config.yaml
dataset: "regions of photos with short descriptions (Visual Genome)"
downsampling_factor: 8
encoder_avg_pool_shortcut: false
encoder_widths: [192, 336, 576, 1024]
decoder_widths: [48, 96, 192, 192]
decoder_blocks_per_level: 2
decoder_block: "bottleneck"
decoder_attention: false
init: "torch_default"
epochs: 1.5
decay_fraction: 0.4
warmup_steps: 90
Rows from block 0 of the decoder of a small image denoising autoencoder, named by matrix and row number. Rows with one number belong to one channel. Each number is 500 + 40 x the weight over its row's rms, rounded and kept within 0 to 999. All counts start at 0. Numbers have three digits each.
Before each channel's rows are labels from the 100 images, of 14976, where the channel reaches its highest value: "place" is the part of the image that holds the peak. Only what is clearly more common there than usual is listed. The data: regions of photos with short descriptions (Visual Genome).
# convs1: 3x3 conv (decoder.mid.0.convs.1.weight, 96x96x3x3, each kernel summed), inputs 0-95
# convs2: expand pointwise conv (decoder.mid.0.convs.2.weight, 192x96x1x1, transposed), outputs 0-95

place: bottom left; middle left
convs1.13:532463511531519540446513474545505424505491555584477501491488487473469420557522510456571456451504494531517507514466463512530491427496583573527473523523485533501568494547489496488511445552525501510465457547475439478511559473518436464458518499548499538358571490458543474514436492502469532488
convs2.13:482554522496443499470507528530458461571500486507586445554523479558562516547527458501444512566472521451409506540549499457487490510567525516483461466501556486493527483463533403473508493534456573439473587564509463521528557461472501451516510494552465562516489439479489517539538452484507544456

place: bottom right
convs1.83:541511498518508509502463438535535473515498506466414442501476453458530588534455542459505460447523583382476528543489515500509586484499469469465475468447454491517543511531460546459489452368512515505544499423471541509508528484465508519511545467428496519433470486533481500512504533561507503467
convs2.83:518415518497505549454509573571514468471548425496502493477517517524522469466571523497456549517528583514511558466413477561514535454450539475564507458559523536476568551504520494506501501480505598535528461482479486563483483464531459529488498455522541440496527512470502577514494521501469554500

place: bottom right
convs1.75:479508527481450504485499483496521454511465461518453478456535456443473415448477580470478400526495538525463476530438457562469439397487479506557485476461518483518525466475439445494507492418480521456498452460532513498499494492446502489537505478423424439436457484499516555547468468533578509505
convs2.75:519487500496464478492445512537513574450520507499509526559458513490445507497555504520555539532519562557482519491468523545514471557472487482509493476580497540427544505526566506566441488517573523481571512515460463425580475489571499392506485460457516502494510502531505560503510515485475498516

place: centre; top centre
convs1.17:544522448483463538499478545444530612486491511473493553533529564458508506547486455542508515542549562567523465480533509434477506547531499529541524499476515533488475507447459465579548510492556512514525560559443524547527454498493451490538533557468562494548569502515461444398518509550500439539
convs2.17:496568489499523562567514546582497432501566547538505454500479497471482464489548495483496456475456465556464497546593511530453490471434443449539537540513504461510481446458483524517504517515512499543483490501450436494464494524465464460488519480499448492535556495552517502444510570563497530497

place: middle right
convs1.28:565472492592528533471499502543486486515548529516511547501510507514421508533459486523531563509527500518541464490507446507542478436500497542526556625504503498518528488522458538434531519513564408528511505539519522486585488532502539456574527508513546510617553503528544510432470486560497445491
convs2.28:548549446567505580527528539562523445523509565529500482415487545526461508479540468520522451533543471533427469485461530553546482475514538505571502533461488527586443574475533479427532434490599485507483469463520483522428483442510505486471528551419518447525489469522491541489543534533541448485

place: centre
convs1.80:503468473448461485445557534580527576469434450487496511561514578580506427557491513543537584447528459437531502478585464443466487501579486505564526474527481457489455486530522494526494461462468491527496496480479530492520470498471513503451465560532457569460473462459505476423536538509528516523
convs2.80:543438523531516478510475545482428443557463503490490493482461554505579562509499504577445510554447561456487586436490480529437447513486516510511545490442465523456381498461507528471531436470573485527438453456501517518476534466457465571426475532509612487516459530467505469534518505508478498555

place: top right; bottom right
convs1.62:461459506471408469508539551437458491488489495460498522482467523534475526452450571530518510466507501570551493448498457479525434404516499555485516497449553596463490504452505469512510459517478499495547513437555554531588439500491447496466474627451465457543549523516485463497499481514484506502
convs2.62:457495458477548560520553452503540559442498483458457522511487518495465489512510452578467480450528513499552485448481522563542492530471520545577501542425484529562478528462514495498462441478571458465561420510540479528502510448521445449549541555485514464520486530470477471452451517479510529490

place: middle left
convs1.65:473443450475459479557506538469511430524465464450513495414491485482551517459492458487530509540587462467519613520471541546487492557498489454515549545508488456439477481548512470471521470450493438508455501516429485457489526405493506534476449513518453476609485492478444543499513552559461529506
convs2.65:486506499488568500525517506476498470502494424532544495447511509472567562543536420491435507519442416483542432474472492442573472481598467508512441551518473497568455512463486537462528559488529533495435452529541496497510528504501502525513535459493612470525506437514572564449452536509544426506

place: bottom left; bottom right
convs1.70:489547571407418461461522548490493519526469477524480416499498516513446439510542518499537418498506540538442545477482503461501543542475491531428450483566511570511487532498473481507511479499464520467443480472467537476487575426501500469476490524523533474424555494528500507589503574521599526482
convs2.70:540479511468459511482485590552452466440525495469496468478500546629468500583471487569429517522440502494521552487530452465502485479506469481480449526533487498444504509421489410519473504551511557514517545530507418475561530460499504495490545458519504510477516426442546478536519482539499541487

place: bottom left
convs1.50:497433550493534529507506388550521432476482455523489486518517521539534577603552530470514500578489492516437426500466533490545565531480528478512554503578486464541524498525433521475397463496531528513464524507524550457415497527511512525523451479490495521549506524553548515529504488510530549444
convs2.50:516512520466554485523513540473517465479509478498456509531535465574484529565443448513522441520422468511491523437527527505499417541546530533497506506414465513573424501559427439577529561532541453449513504516441454510534525478519535565415486477563578455509462478521518573493490511527504425512

place: top right; bottom right
convs1.7:498537492496547478509480501537460520492523612561486441490527390495552524516510542437465511543540553535466517491540430520534476541465486493449577508514510504453591491516530527524495440544448495485517454474558513593536523529503538490489548480490487525519432523479576528453475524588520526452
convs2.7:509551450469554484508456571521495540480475533526496453489483482490453457484602456513461491578507524548518558407537491537556446493497518532446521469506545444461489555454442497546509526535546523544473549528523458517486504472545486505535488475536533440463527498497480517435442487512483472544

place: middle left
convs1.12:516550471449537480515517442411486438517443498486577406492494505569530450441475505437490566462526492457498400555506523479554488567443536508501450472531521453505501463469524478474524522460483576511552546536430469497511431502501475517542476496475491490608467522494511476535539475492463500472
convs2.12:466411584461506480535501424502515483478510535425481478588460476540527430446432495509585496497482518451462479487480437483549505467529510500533492511515457487553493479518578481516498439490522463431529496534505570507429524480465471557486461493516495571551539593490506546528469391504459511457

place: top centre
convs1.45:468512484529537477472479533540520538496521593549483595462506542520484453528508520526480467505517518522497521530555494614541489481539482566523486537484415478499518541506534477490568460505504530486543509507536556474477527523523426548599502481434507425569510459544522568419552484541553484497
convs2.45:616524557515549496468542539496505481534521445494388537562479467444485505489600472524503476517519512533552495513505511521581475484506538453501467525521473475443562417438487565512584517551542550498461502481460425449556500460512465468492487517455517474501493452508489488501582483494503472543

place: top centre
convs1.81:531500523553575538484448519520524476522541498536494543428552530510527529582506485468502500483533493392478559480535419501530526474510559573495445508451489465504521551550478568515558453525472411506478411473516500487504528535485493513459573512539493475448506425543490541447504479550504548556
convs2.81:538491540412517531525438565486531437534494532460480488540484490492549512530530491503519488535543540509496527458499487500510508521496521450544497452496509487456497518476471511534536472453492544466513428499473448545549537475481433611517506473451549513519457456527454510463532504523512480501

place: bottom centre; bottom right
convs1.18:536526537463528556516482549512522538566563601546405513570537507541499486580553544495455464498539465501486509431484452522496551440546402532522527518530537510504466540492520550532484476540462488556502444508523488549502494562553497518483572477540536568548465513484498550491484523530499538557
convs2.18:491614464579545476547438609508497489538519538519473454449506530539408449457521500513476461512447509566433536440558463533453536473485439457448515483459499495509482521496489449543469493519532490508461598482498462477473533468508560465478513547526505448454503487455503497516508479481474429555

place: bottom centre
convs1.43:484528485453459511429472547489566556477487542511492448545489523544495536527569544528529517449521496427478430487487462482550614494544499536477527465461456486506556507516497540523452487510500456553481398471609513544494486509479496529444547543508549544409522495490573522443482510470501499518
convs2.43:527489457458507510499521454479468451422542528474451509574492533521541463488414498485554476478537497506519545452514529469469595452481507453530521486468514501538473495543455528509469456492572525481507525421485542507513561503539491509562455418484589441501502505477528522492551494556505561585

place: bottom centre
convs1.69:489550549458484444468498522489520513500474557497481563511555585533529455603498479508568521442539518483567489539497416523518493562549537526481563557484494550435486501511576423464514497515527519514496559544602539494512505513489534528460530554458484533441455490504493432490544485543483504541
convs2.69:527498454439549520510554486476496450532530498476469500466491415448545541507593517482473497498467534548513445513529454466543440485543517423530418415457419475520523478494395533460478512506478469513417455518436534489482499522444516459514512539453480510495519465537515461521521556546507503578

place: bottom left; top left
convs1.37:458487591524509522453546412487524463518527485511498477517581500489495499501466464505520495465512507477529486457501524462577567487509514519481537501434455526489512475484516496501524534517482514526487431382527539531548493526516539492501441543528452457318509450472473483567525495528477497560
convs2.37:568518487400527543430527505445506518516562470458469563530507490514474431530444484505472524575472566573490549477566486497518544529506541464498427435421478476512516564453486478507508453515459483532492512462535456569478491566481508509582543417502480531507448483425524519549550482490553538524

place: top left; middle left
convs1.2:504488454513420460443490616477455493483484474538650544490502526556506444445511472535525527517523497570511545530591473509462473507546550566452424509465493554459499493539552451521473451533494532518498487494503494527568481452533530461536486538515459474457524487484500485522538552528524508472
convs2.2:503551559431471563576503513503505507466412461454459594560444494597517552534466514503502463519523488444467507458468446430488522558575521492510476472547534465423501532491507498422537449551523523511530480434469426467489503466456471432543506461502479520472499449481453487467531500510613536457

place: top right; top centre
convs1.94:521558499557549531520438468517469531498439541483487548461511488440492490512550508525479464561539457464496477506468508582513563462438549531512426562494528539568550602516500571454508580502478508455500447478526512464487576500557497527516492433507545490552563557470527532515516482491550448481
convs2.94:470437485524515448519485562514512578489496466503465435484479510536478402489545407560495451418512431491485480491511528536459486529576492504485534561503542476556506430461517504521477448507551533531466505584528475498550526438532523506412459531552559475527389470476548456471492439513461453552

place: bottom right
convs1.77:480478478454412514518499511456478484494470492460516425585489488497543573447453495512517507512534479484510516512454553443446466544513438445511571459526481469428454478462493492510457494523477505572506537478531504520534481499455535561491526504494519474633395544514475465462485528483444537582
convs2.77:513546560590550552497514514558458521456459529544542513479520535458520503544432476464446556567476461539496528473523483492513532529539471544492483596538485501509516550472490443498493515504518519482480535531512570550478551497458498521520514500494504556541466550521568526453452494444458452498

place: bottom right; bottom left
convs1.64:508560519480463514494502537523585485494486496483408545545476485481552488551542455489529497558561515585518441543472579519503492550450578499476445480545480509505531489559520503538482511506533567489507504503511453536406514521503590489473506505534490531406420466533552502523581488523500489441
convs2.64:494539534535464471532485549493522496495504540469473476532477580526500434509510452523525434469528473547545543514486410529395528462424479446551495487505452460525511449583531573507479466542500456483547510468478510450505491546521480440481531489443451422544487506500489482488498492430493548473

place: top left
convs1.24:488614430448511490460514531502500569544473510443507491455532532605571537472507537532454490467499489452514444542557470534524505447509512564494448497504510537540506475451568445480512514521523452449539495498507548476541439501527485461526554500462548524572555566496487477467532445524565444476
convs2.24:493436499475501525552513434486495576460479539509459487556458447512512414494483526529521555445510530553507462525515455509533505467499469507581529467523451526544465445511496476500479406521560486460508483497510489500521552461495515487521485511499542421535437514478433515478555488511499485528

place: top right; middle right
convs1.76:518511507460436509514515540422536563555506560479519490538521516508547553395503537488525556484532527540525543507558528486491505611518520473410521510524476503478518498523537500552455429505480500549513503507501520559477448455557532561485436503526547501517440496515524464455572598543547535481
convs2.76:496475497511522539537441494567494501494472525505547564474457596529495493528428511496489466499478427514501537471459463477487502457473531465580471518510494522485429459543517514482472538484532440484552410497560491461455497477499484503457571475462511440550615494468559490526509568451504527477

place: bottom left; middle left
convs1.79:473567484442490438545532572519534535459485542566485587468507556604542529463498517549499526489540445522554520534585495524514488534526516481459520536493492506457501501537575500502552515447505490486556551521513500469517502525512524525530548513466523592628560532461524474452464529522530494495
convs2.79:480495467479545551439491504539483399497555509474479537485479464521506491521479488499474510536478478469513460484434479528505518435504491453540427555466491516523495518469527540482475610469593474567526449438563487495471535500459436460508467525469547499490644492455599510493547519472443512546

place: bottom right; top right
convs1.33:452488513416465509540488460508555488449487481468485526505513598438577528443502485536468427536530501420503499506472516472414471563505411414559534421512474480486440490539475449474583489483547536494536496500580522458527482478432509515488511440453499483500524505486491485501472538490513533544
convs2.33:487451525533522527450549502540502506472459489486476526505464500536481461474517459529482535458548489556525485458510467510514561592458482428557465563578442536449580494508522522550454543530429564544495464522424502467552571538525458465560548485442514460547494473536495464488538515505457544518

place: middle left; bottom left
convs1.49:515502489486463502440476562491528498444454508527516515520512538475483465557490488566517504502485480431450486482500460519491495529540501576495490496505421515469576502492389519489463492553518490492476451444500523446471491474501465457488489531541507523309610473495530449522479458485507478490
convs2.49:493495564505475503464481502488548440478499493432540457426502527501506440440394501561505495439532466561423443537496552452457490477542525451500543469523540475562537501493568502510495472511462481495476469526469570496466447532472524507454490489458519563562521552505546477545536535490446567571

place: bottom centre
convs1.5:522520520559506572492444452540512503451491514548364569517526462493452486619515433502430474557557483555536546469524498570487494509508529522506562518611571517508479492480461431498463532496488499457523518584480504500478461533554495535491522503472483533534487533532499495518504515487516491473
convs2.5:391549413555525420599514501436523515488506566486462493577487536533430474489487465481496533519428412542451525498504473588466442509469498510480487518439541457452502521541420541551451539519587496502528537524500550522528512477570529411415497488506514387454519478507570457497548516486512435510

place: middle right; top right
convs1.57:569507470499500482417529572516537556560476521477493496535533524531486473533503472537526572428526481452578510480485449475509540456521488526571498561507494605574442494404505562475481546496550428522470470504483503486550518537496461421492516512567454510469520542488493468450432468487494500494
convs2.57:488523481531529525482555509504552511516496474487431511445477530531500476480438425516513516421474513458494469499540510513475476499547483501610560459418483511459499478480474471559550441467532466488488505485498441517429531468520532466430571518503516472476485467438555531505488482493556496453

place: bottom right
convs1.92:490505500581539548486451535583432445478466519521539575438480511500441479502517452479484515531489530527483469525486499551490508477522664584489463548550538537552494525529545520470519531492532429468512484471480504415475550506470518480470515488487502479431524501510522503517492474512507495387
convs2.92:472488471485486523489485517538565510515422539519499550532451447507430482494521473532479459524552459451466486471513504463515481495533564435465435443526522484504519570452516500509579466535483468504411478472468458505491440505531503430457519504510493435456430455515516458441449489494573485485

place: bottom left
convs1.3:550542437545489454538492425468550464524557493501423427539488447456493526450414486488487426517502510454519475536506528521507502550440512477446547532471517496507554487479469456464507463512490506493567576561415535544450506464502495580495558515500549465595550498547431508497489516523499492512
convs2.3:510468511570450519490508479578487442480510501557574518502517517527517504507428544464533438527491489494417472511499516478496561446472486452522498536560513557527471473530531466477410478522549490486547495507542500506471538478445485495564491494481476524574601533505492546462527513479487539464

place: bottom right
convs1.32:553452437545489551472492526489505469437507488451501557450505522435474445538520460580577481502502471496534486501490463493506468461509566579564443509480493555492470459474473478496525525545550431494417492508454481444511490455478445455514477549509508516423617479440482475572464483499507498539
convs2.32:524479524455444545508499530412495521528506432460519464486519472483485514500506481487497523405515507483480449479503572448518445514514486451530466461580525413490560497488510539499547530476461513534568519518503553542510482511551520448493588452490483519500478487520578524548515530524510530459

place: bottom left
convs1.48:479467504462545514497501355434450547462497509503501442513507520443523545495461495458459519483502496485503491461431532468473408589492472468529583445529466432455462482477502523510477495534438575514450582466497511513472500501517466460491448506472496494523443504489497511600523493475506566452
convs2.48:494401531542535552513493504446435488513514513550488538448509495530443548502472539482487501549436576529460537474510472533471444463470561460494549439450426510526483509520466578490459512471509489469470530562494536513479536489490508506545514382560519483493524527461517568556518529508504459517

place: middle left; bottom left
convs1.54:508402481541524517480510534560497478466437523496452509519505497495559477547423503504546515532515499508537435478478525462450485464443555507553542546491495540512513424506536495436489533439524521557470526536505568475486586528501557520537501483448473608554505554458522409476439543506445510505
convs2.54:473495496488468543443553506521562431459473480514497487529514466571471521488462495508498491446495512511527515467489480558496545465460482513541556494469428517499431579503523502524515478509540473482533600446498479460466567471524502448508463478524477485566531525401482531459539393524496490483

place: middle left; bottom left
convs1.22:530506484510417513454551600506454507560494575551533482534472444522475466455590474507563474430516484534506547523550471485484478520523585522467463541527525534464539471537502549494434455534516455523417490516478475488515579500498454495490510532519473523480453500415571444526434516520518521469
convs2.22:398544478474559506544476493440452546453527516553575487508508452548534514590389458521488525530524491580510511464525473439528425465609465538556494496544499464490462536477478473495494462431534483529507547495490463443533536502484515502573518477518539503499508435476536540501464523534486512460

place: top centre; top right
convs1.93:517527501455495533420475555533556540535511529557465504510477433494472514540500459486496449496567428451454450517468492509553426415547483484470434478477464519521422546521454531493483522527498544493448514411493542540470453515513512550549481505488412474505501453523526548486521517463537488616
convs2.93:497548523449532506416448508534494411473483541453483504514524552566502472456425487481507431485473510539459561524475472556425541527420549513537452449452562577519457574552536457538487461560547477463576479448536471489453563529484450520562477526482516484523509575491503555506525405488575574503

place: bottom right
convs1.46:568415494534460522476519431438482445580513510474501489539515454521512534370467525481539559506530508540507495508413508468545495522363521509475506505454549529518496538523518485504481500553499439524446506453549513544554431497566476497486483526520465455567513511484517458529492554491480523508
convs2.46:527517532448487535499477480545539515512449524482537600549511526499504500478432435504466472493518486458458454520503481449481558533589536545504390512444612558495484456439474468534474424532542477405499559542520486522469541429564546435514543515470400487556528506506564468487503394491506541445

place: middle left; bottom left
convs1.71:483498427526590487548499481458596537495506539456494516501538518536529479536444505470534509451517469440542519521533479517532505522580506489548501563496461465491578376581597483459511511516509462504506507497492457426450512503504494543470571486538456502525506485418521491510425507539489505543
convs2.71:447494513470457549465495476544482468456498440433501454520469422555484470507552492489463539464489566524499539470510491507575548461467450492520450493501519512503515564559515509468425509450520527575518487463555598568510538517491416484489452528560474457479492440419479516486465519454478597530

place: bottom right
convs1.14:490506483500482480563504525480489560497515487474517557518475537569458472480547535591473498487580479440488426488527488544540512378534570505506476466465573562612498524500511477538509462571467499463524521427447445488527474567504486548503510524532499459478511496534511510455528495547494477420
convs2.14:474429458513498499496386521545504529476476543472462558498510536500489480484474570526495514465479527412503500461483525526498463511527575493535522467485492494433581488516490479491556486466509483509530436479446487481475410487512506524485469553453502481454446540450496506526484493427497466559

place: centre
convs1.84:533549537505477438498509463518514485487501568510470499442467464523528535496489514466521453510531501443482443536488466531504453447463503523454511548435486546546553519527531500504554514418459446507536477470499461512491588542508504586530508574411501475566421496476583580452480478539449567477
convs2.84:553500473496484518493523489560525466502476513532459475555506430607487419495578489522523496521582480515563496520479529509559514513580492507526458547520489480491555528514495432528454556494473498533497548507425462486480499474473491384528449532476475481525509497465498533539564457526457475513

place: centre
convs1.88:480458545507545441587490469502505527547532494524475555484533524521510529469566553517482522492572522456473489564439527556523522512472456542543476515471540416472515570564435573496516505502528582454538520462509493508460525509558580576501510461482546479516444516507480590443539481504482492560
convs2.88:575534547516515516487477505584483418485514465438429470455503538554530505451579549446566394486489564510481505557500511469458513493496540496504475486494472547523539518530525570479493484529509502520477492455445524420424505503417415521489466486477511560479547555467479544523496455552476485584

place: middle left
convs1.44:520520540488399510470491495504490515470515521566454508490497567537519474555531493525544426408483507521516465572555482494507542536559532564456496491568458529518572547525482478480519467469490557521470597539481510566463552468497490545444497528496522491370511464497551442499481510535505530476
convs2.44:424509520385549473529477499505426470542551501459526522543507484591552465528433506567485573494480488549524516537528433507524430445562504499520495462472464474474494493475508507434459497452506498536537508551416444534506549565454529420531481473446451496544578467474543494507544521476547521545

place: top right
convs1.53:500436478450490493474487555528576539516527491515467499511530570495524561616483485513533511498537484444481541473448502465476564534539442471607511481505455469452514475493465541470511479564537497528436508494543503460507501474502439538495526482451451589446560528428554490491465468487455508586
convs2.53:506534441439575511525465571452486465502534467534543478483492430478554525429537449430425429514527527553525546484587476470525537504467500515503491483497502467501472522473476561528470523452465549481466538498477552499525539544521489577589576490482525478528510517441497493472477549559492509510

place: top centre
convs1.91:465511453492458449486508470552500438425484557483474462510514514517509442513512522481610496524526549590522395569484503521470446551505501470477562510580472469459541475484546377518486510474504497486493495538538498492526476478492507511504487515496478556426494539418519445548461511444555498473
convs2.91:486542486511432459451460510550504532487480545538525560511483495497433494509513536505495525531447508477496518486538462468518404541564505463451475455558508501496463467541440516468502498537560432520489527537445483451457441537458566383470468560449424472542547503460567499536480472448505503523

place: top right
convs1.86:529582521513523562552482453497529501549526502501423511507516485500549521551574534476467483522617530508574514541564527531559508567445511515497556550579520457542530505544510484471472536506502529533497506512436471554490534532559608455460521453529510480558479520482540568520507463524467488484
convs2.86:461522492505488533527447523515506539474496531511512452538465528522554442502502446499487507506473469513420551489572498501512526551522481531551504503418497514534468470525556499541432458499534576540449541574499461529545580505570444454517515425540555456466436462439464530430473557565517438519

place: top left; middle left
convs1.38:492386492524582500600456442501537418453498455489549501522544481460462463504501437504468507512519447387511475447470497503521463451493441530550455512494562489468435485522526536470543592483533457503476507483477493460523443525437513501495505492522454477528528502455514554517479535486479560552
convs2.38:484528486533506502471486554532540494490440498442563458516573538473478400458483497455442460416399461467476540529471457470494456500490499500493409482487453476554504582512440431481529510512491513468523503525511555556479486559481490508468458534491435570509495538457479485517444490453511484531

place: middle left; bottom left
convs1.31:508502513516462441514517520511423459543466463502497451465489375467535441442512541452520462459539498583526577508523538478427495505490523490487552507527470505488549431563512467495442468475452556546498465516511507481512581504495523542466486517512493499452386456443518516523439532534513557456
convs2.31:493488522481467516483486480565513541517483444466533503491472497575540579554476515464522531565561510494567499504500493474513507533604515562521523465518513513467506530482491514505498455399551535475512500477435457435541549535512479439532447482484560494480519446502466598534461506505602502493

place: top centre
convs1.85:479579506533541439465491536496518565500527528498519529441505471533482463537545457531516517481468518441452488516517433556527546479557546566437474531498486528477561551517497494519524468490501510497551407532510538532531518546538494465482479525538542518419522468544531516459504485596570488363
convs2.85:533458486570524530568522508548465442546465525447492480491466510538537431530519537549494510484475502501497517464461512519377509434564528463515586455542527508497504477495559480480535461515536497524463511449471491514470460480460533466456516433487518507566520451541502466547629477453541542550

place: bottom right
convs1.8:527548477494476501469493496485481540575533535520464460488491509543447577488469559479440459450521515609525429504503537515485442519469439447495552529513496441553495474494498571505502487532464482497527566445462508583449508554498449544513553547447505523598510497499586527438471526445509511500
convs2.8:512497502500536485459415501488445529447502537555462562468558378539486505491476547458502531497512576550491506459490499503514459461508531503531500464487503509417523505503474518481487537473558497545558522467509576503425508534456467513522512509545498479425558566452502584528437489466469511477

place: centre
convs1.68:489483564448441453498495525437492493430449467518534481558515574511502471497585515534520494520569538538517521501520537498479546552544562541489503423458513565496514523491428518545492489522527487524452486501504543502544511485458461513449429589535468509350532487483461454552494498508545518492
convs2.68:472392520420506494514490475428525421442504499491487472565466492538467522480486493591567502501564486454498461485463513473534465526556521528501539532547518478547469523511509426520473475486490407527495489474442474517506425455516527499454430540417477518543539491472610455497495463517492533542

place: top left
convs1.9:536511486569530495502485428547525489471485485463421501491487551536451553510479452527502439550489481542566423478488523514517500490437485473569523503564508494530455484516511415457464616517543487559491521521413493444508476492515551482525435478499462477493541516486538558565468508444442477573
convs2.9:506402407457562480484516517479470544457475517542531517508538481488525484467529488430484482551462471431470534506565467522520455573508546459468418475464449511624440495513468475495493519485524464474484506486471474527536463512493587450516484499520509464429476454489500545478475569540548445544

place: top centre; top right
convs1.58:563588498480479473530464503488472528540532486570507485482469472483459483425479494475423481437547478491501494536542518517564542515537501498411505520486482450524512544463463560520452512476462493456517507397471492561464460531502492507508510500439518480575400452525544501406571517576527491527
convs2.58:569554493585568456492465580572452514564527463457494468446511523541471385497495512486503500505530473596571497500503485514516472457496464530519506528537509450485530449515510504509449534448510537551534480515542447499443486519452517564472572526519499474503516496498472560585490505485477489439

place: centre
convs1.82:491468506522472553520454463489481468455513493441516524535565607485496538544484501531488467499532492543537541482453521532497488397487423493592525498532529524516473532421432485465474571551499523477532548450503567531502470563499483475550503476472459444586587524548483489486473506479437490544
convs2.82:455513474595536483559546522458546466477488484504525515514501514506467522430522410452457508488509551443434473554500517561493557543500475550463513544471563498471543502459488478488497478517534542484458555504538553512443462465474521476475485519577515482465436519456484468506503470510524441477

place: bottom left; middle left
convs1.66:418509572463566479598512442525439513534528519513479461505466450477516543421469489465456466508512438547511541515433540477466524592462470462476530521526479431431488526561539453500455517452480566458466521457538477490488481511481552566436497476465557530517429508521551465528509515500485494498
convs2.66:528522547567471517477548507564448496494439496494530539532503480552463494438545535506520514531485484402460508508543534499502532460498555509474391567482455456505447505513495538460437523529523484448481574522535593440499535450477548391496439501522446489471595481461507441471423462442519553545

place: bottom right
convs1.34:477442524487467522494508545550462498406437474512497552499487559496465438560560447620526512507514452543494493464547447489497553513577478609548477490521488501464508504480485474523443476538562511480485435558566497510542536497484510482471525524584495580437491474531521484558511517497517525488
convs2.34:522506454541484497490485530500475451537515501453522455481527560494477500599436438570465500530510500570495533534495462500422512466493522444419467491504511446524474499495497542471525542530532436485452520470535506515518511501508495455469538483478565511492549422505512375588600519454532519518

place: bottom left; middle left
convs1.59:502465585535545547538462428543528427459476473473484470537523507467489490576492520506528434518524497481534474478464555533457520486504482544490559487496493478480505452532502535451478537455500482547494442509581557559507513508514511424401499506479486535367465479591476509538453442519496503461
convs2.59:501499533495469564537571528480564447494543450480512474464513443563479525568539460551443563481455537576496489463529507531504537544596421574481499451487515514551492564501451498530482425518534499606434512495434540546476529544478548485530499495528519492544425479481501499500531493512460457504

place: top centre; top right
convs1.11:520604416502424457476519595484489586502501494437517467480544531536508482455498478522476534515547513515504572491463435467511569507535463535507516483415459525520488510473485507535548513536464508495507462523492576550533447482447384479516475529495551543535502524460455518508465492526544484575
convs2.11:456488494542505523510497499528467486555494488493474460474389496525450433425476511538511489474576500531533503510479524507538510435479476470482528589491540457502480476445499508490487585379457532542499445558486478463484493464521535451527513508504504452572539428523557467562490519527539551562