Weights of a small image denoising autoencoder: 6.71M parameters.
Rows from block 10 of the encoder of a small image denoising autoencoder, named by matrix and row number. Rows with one number belong to one channel. Each number is 128 + 32 x the weight over its row's rms, rounded and kept within 0 to 255. All counts start at 0. Numbers have three digits each.
Before each channel's rows are labels from the 100 images, of 14976, where the channel reaches its highest value: "colour at peak" is the nearest of a few named colours to the mean colour under the peak; "place" is the part of the image that holds the peak. Only what is clearly more common there than usual is listed. The data: regions of photos with short descriptions (Visual Genome). In brackets: how many of the 100, against the usual share in percent.
# convs1: 3x3 conv (encoder.blocks.10.convs.1.weight, 256x256x3x3, each kernel summed), inputs 128-191
# convs2: expand pointwise conv (encoder.blocks.10.convs.2.weight, 1024x256x1x1, transposed), outputs 128-191

colour at peak: grey (70 vs 40.2)
place: centre (65 vs 25)
convs1.157:142114178135097094123142140153203119131152197118095110083098102109118094152122153093098125114088032117172168134139123095153108124166094100167105111130134186149116152074126125151151065192115156
convs2.157:106143139087143127109147109129111082103125162093119123091118127140054109158132089133089125125170141135070083174118080157146106088103099088166154110131139105158127109157106164122099130142130126

colour at peak: black (44 vs 8.7)
place: top centre (37 vs 12.5)
convs1.147:101093160130077160131144094129147093173113151170122165115231108156147205124142122138153089123152092154084148224087107104157165052133085069096170178149120101147146130152093106100083156113124105
convs2.147:109142133177072149120104147145155162131076119147147131095104137151144133082139097120102112091094122112131118143112128125130129132163146175085189155088168165108128085160116165105110169117128129

colour at peak: black (37 vs 8.7)
place: top centre (68 vs 12.5)
convs1.28:096115144117096112174106116079128148142141169101152135140147150179119111082114147151141144126139172133122152194095106034082153121127075131146161105059133144126152049091143072136127084154118135
convs2.28:152089127121152052124133128193115079173121097135085161125188172132122114175136161135129120098152114148098131114070105165149157093140126135111103157177105069080160106132123191113115130164116132

colour at peak: white (38 vs 3.8)
place: top right (25 vs 6.2)
convs1.181:189190132120136139088128116139067111082166108124138161175124119116119132124142124124081121059086099122164183077153109121150133128093145112163129125101136112177154119152085114121123109153206081
convs2.181:129120086205110147177187149108123167109184151161133186147151075112146153095088151089085147105153104142136082091163141112113140145138177104107104122176125128092096062124145180122127146139115153

colour at peak: grey (66 vs 40.2)
place: centre (75 vs 25)
convs1.42:168098122126097126181133145123101097131143108159157148162154153070130110077098160082162086111147124148172095139123119182139178185135139093098167119151121134097077140113169176136154102114161151
convs2.42:149170177160105147111065101148114149083073137143095142160125101103082096094123122111134154163102156132147130131126149104141130204106160106187116107090125113150136142134190141119106150137096167

colour at peak: white (28 vs 3.8)
place: top centre (49 vs 12.5)
convs1.140:114159094146087107104107114180116106091161106135162181095107121159149157127149146146084156081112105113129105132097111086099153099111170195173103096159077209116184127116171157116102121092092159
convs2.140:086128140155087124092158150108109153137092075117104084172123130096108138120091133178157157153165083111165141116109110133101109128186198121123155099138083135177117071093142086123103163166154183

colour at peak: white (47 vs 3.8)
place: top centre (56 vs 12.5)
convs1.110:152102156132134137090110101145133076139083104074124163114149142149115159126121116140124087092135114104157134118132098093120127086103069089121093106117114032161158100102169119085093104119100092
convs2.110:086152134080204118132163130074150104138138140156137151150125232094102062134116103147138129183160089160166115132110145102148124120137121186126120147174161120079143101106185199129150141105096089

colour at peak: white (58 vs 3.8)
place: top centre (62 vs 12.5)
convs1.162:141164124149105178087089133176106142144102094137137105126184090162059165119106146129168119127110136093143128120197111109139112103069136098111150089093080130179159137079162135119155139140105084
convs2.162:095105091081182140154100139111126113091071163139180135100122122113133125098093152153119136130081161157168180131124116104069127101125190084126154153087150107121131118103151175099051127111115116

colour at peak: purple (25 vs 0.1)
place: centre (84 vs 25)
convs1.45:152166106136101170125130166104179116127115128118083169101152177102171103148174146138123119134154126134156166175146126136098160110162103147166163096140150076124193067148021131115132129107132093
convs2.45:152146141067163119044114145140095142110099142147073101094110120142116190159132096167133138147111183179148116131130117093149081116131098101122111105129117096134193137142102031144154130104139104

colour at peak: black (32 vs 8.7)
place: centre (59 vs 25)
convs1.238:134136132159141145151120135065102123130102121099085072105031110208121119120053118161076176128122145101160145139115118025082104143075156110077111125118114116109152080096214066081111161084117146
convs2.238:147145116175145153139091091105148172126115155129122143144053099166164125115156178156185135157099142157093164160113201111103155105120119099080170142108126118089057103167159109148113168128101155

colour at peak: white (33 vs 3.8)
place: middle left (46 vs 12.5)
convs1.240:064117084095126116197145109094100134120092131104086083112127187150083137108110105053062151157097109097160107171102107144119164177158122100108116083099124112087118192127074141124170120161086096
convs2.240:167144139125139144180129167130122124095108149121155121143144143141195118141138150076101160191138139098138143068121217126104115077122136116136118122103146126185120111116124160071156163110112108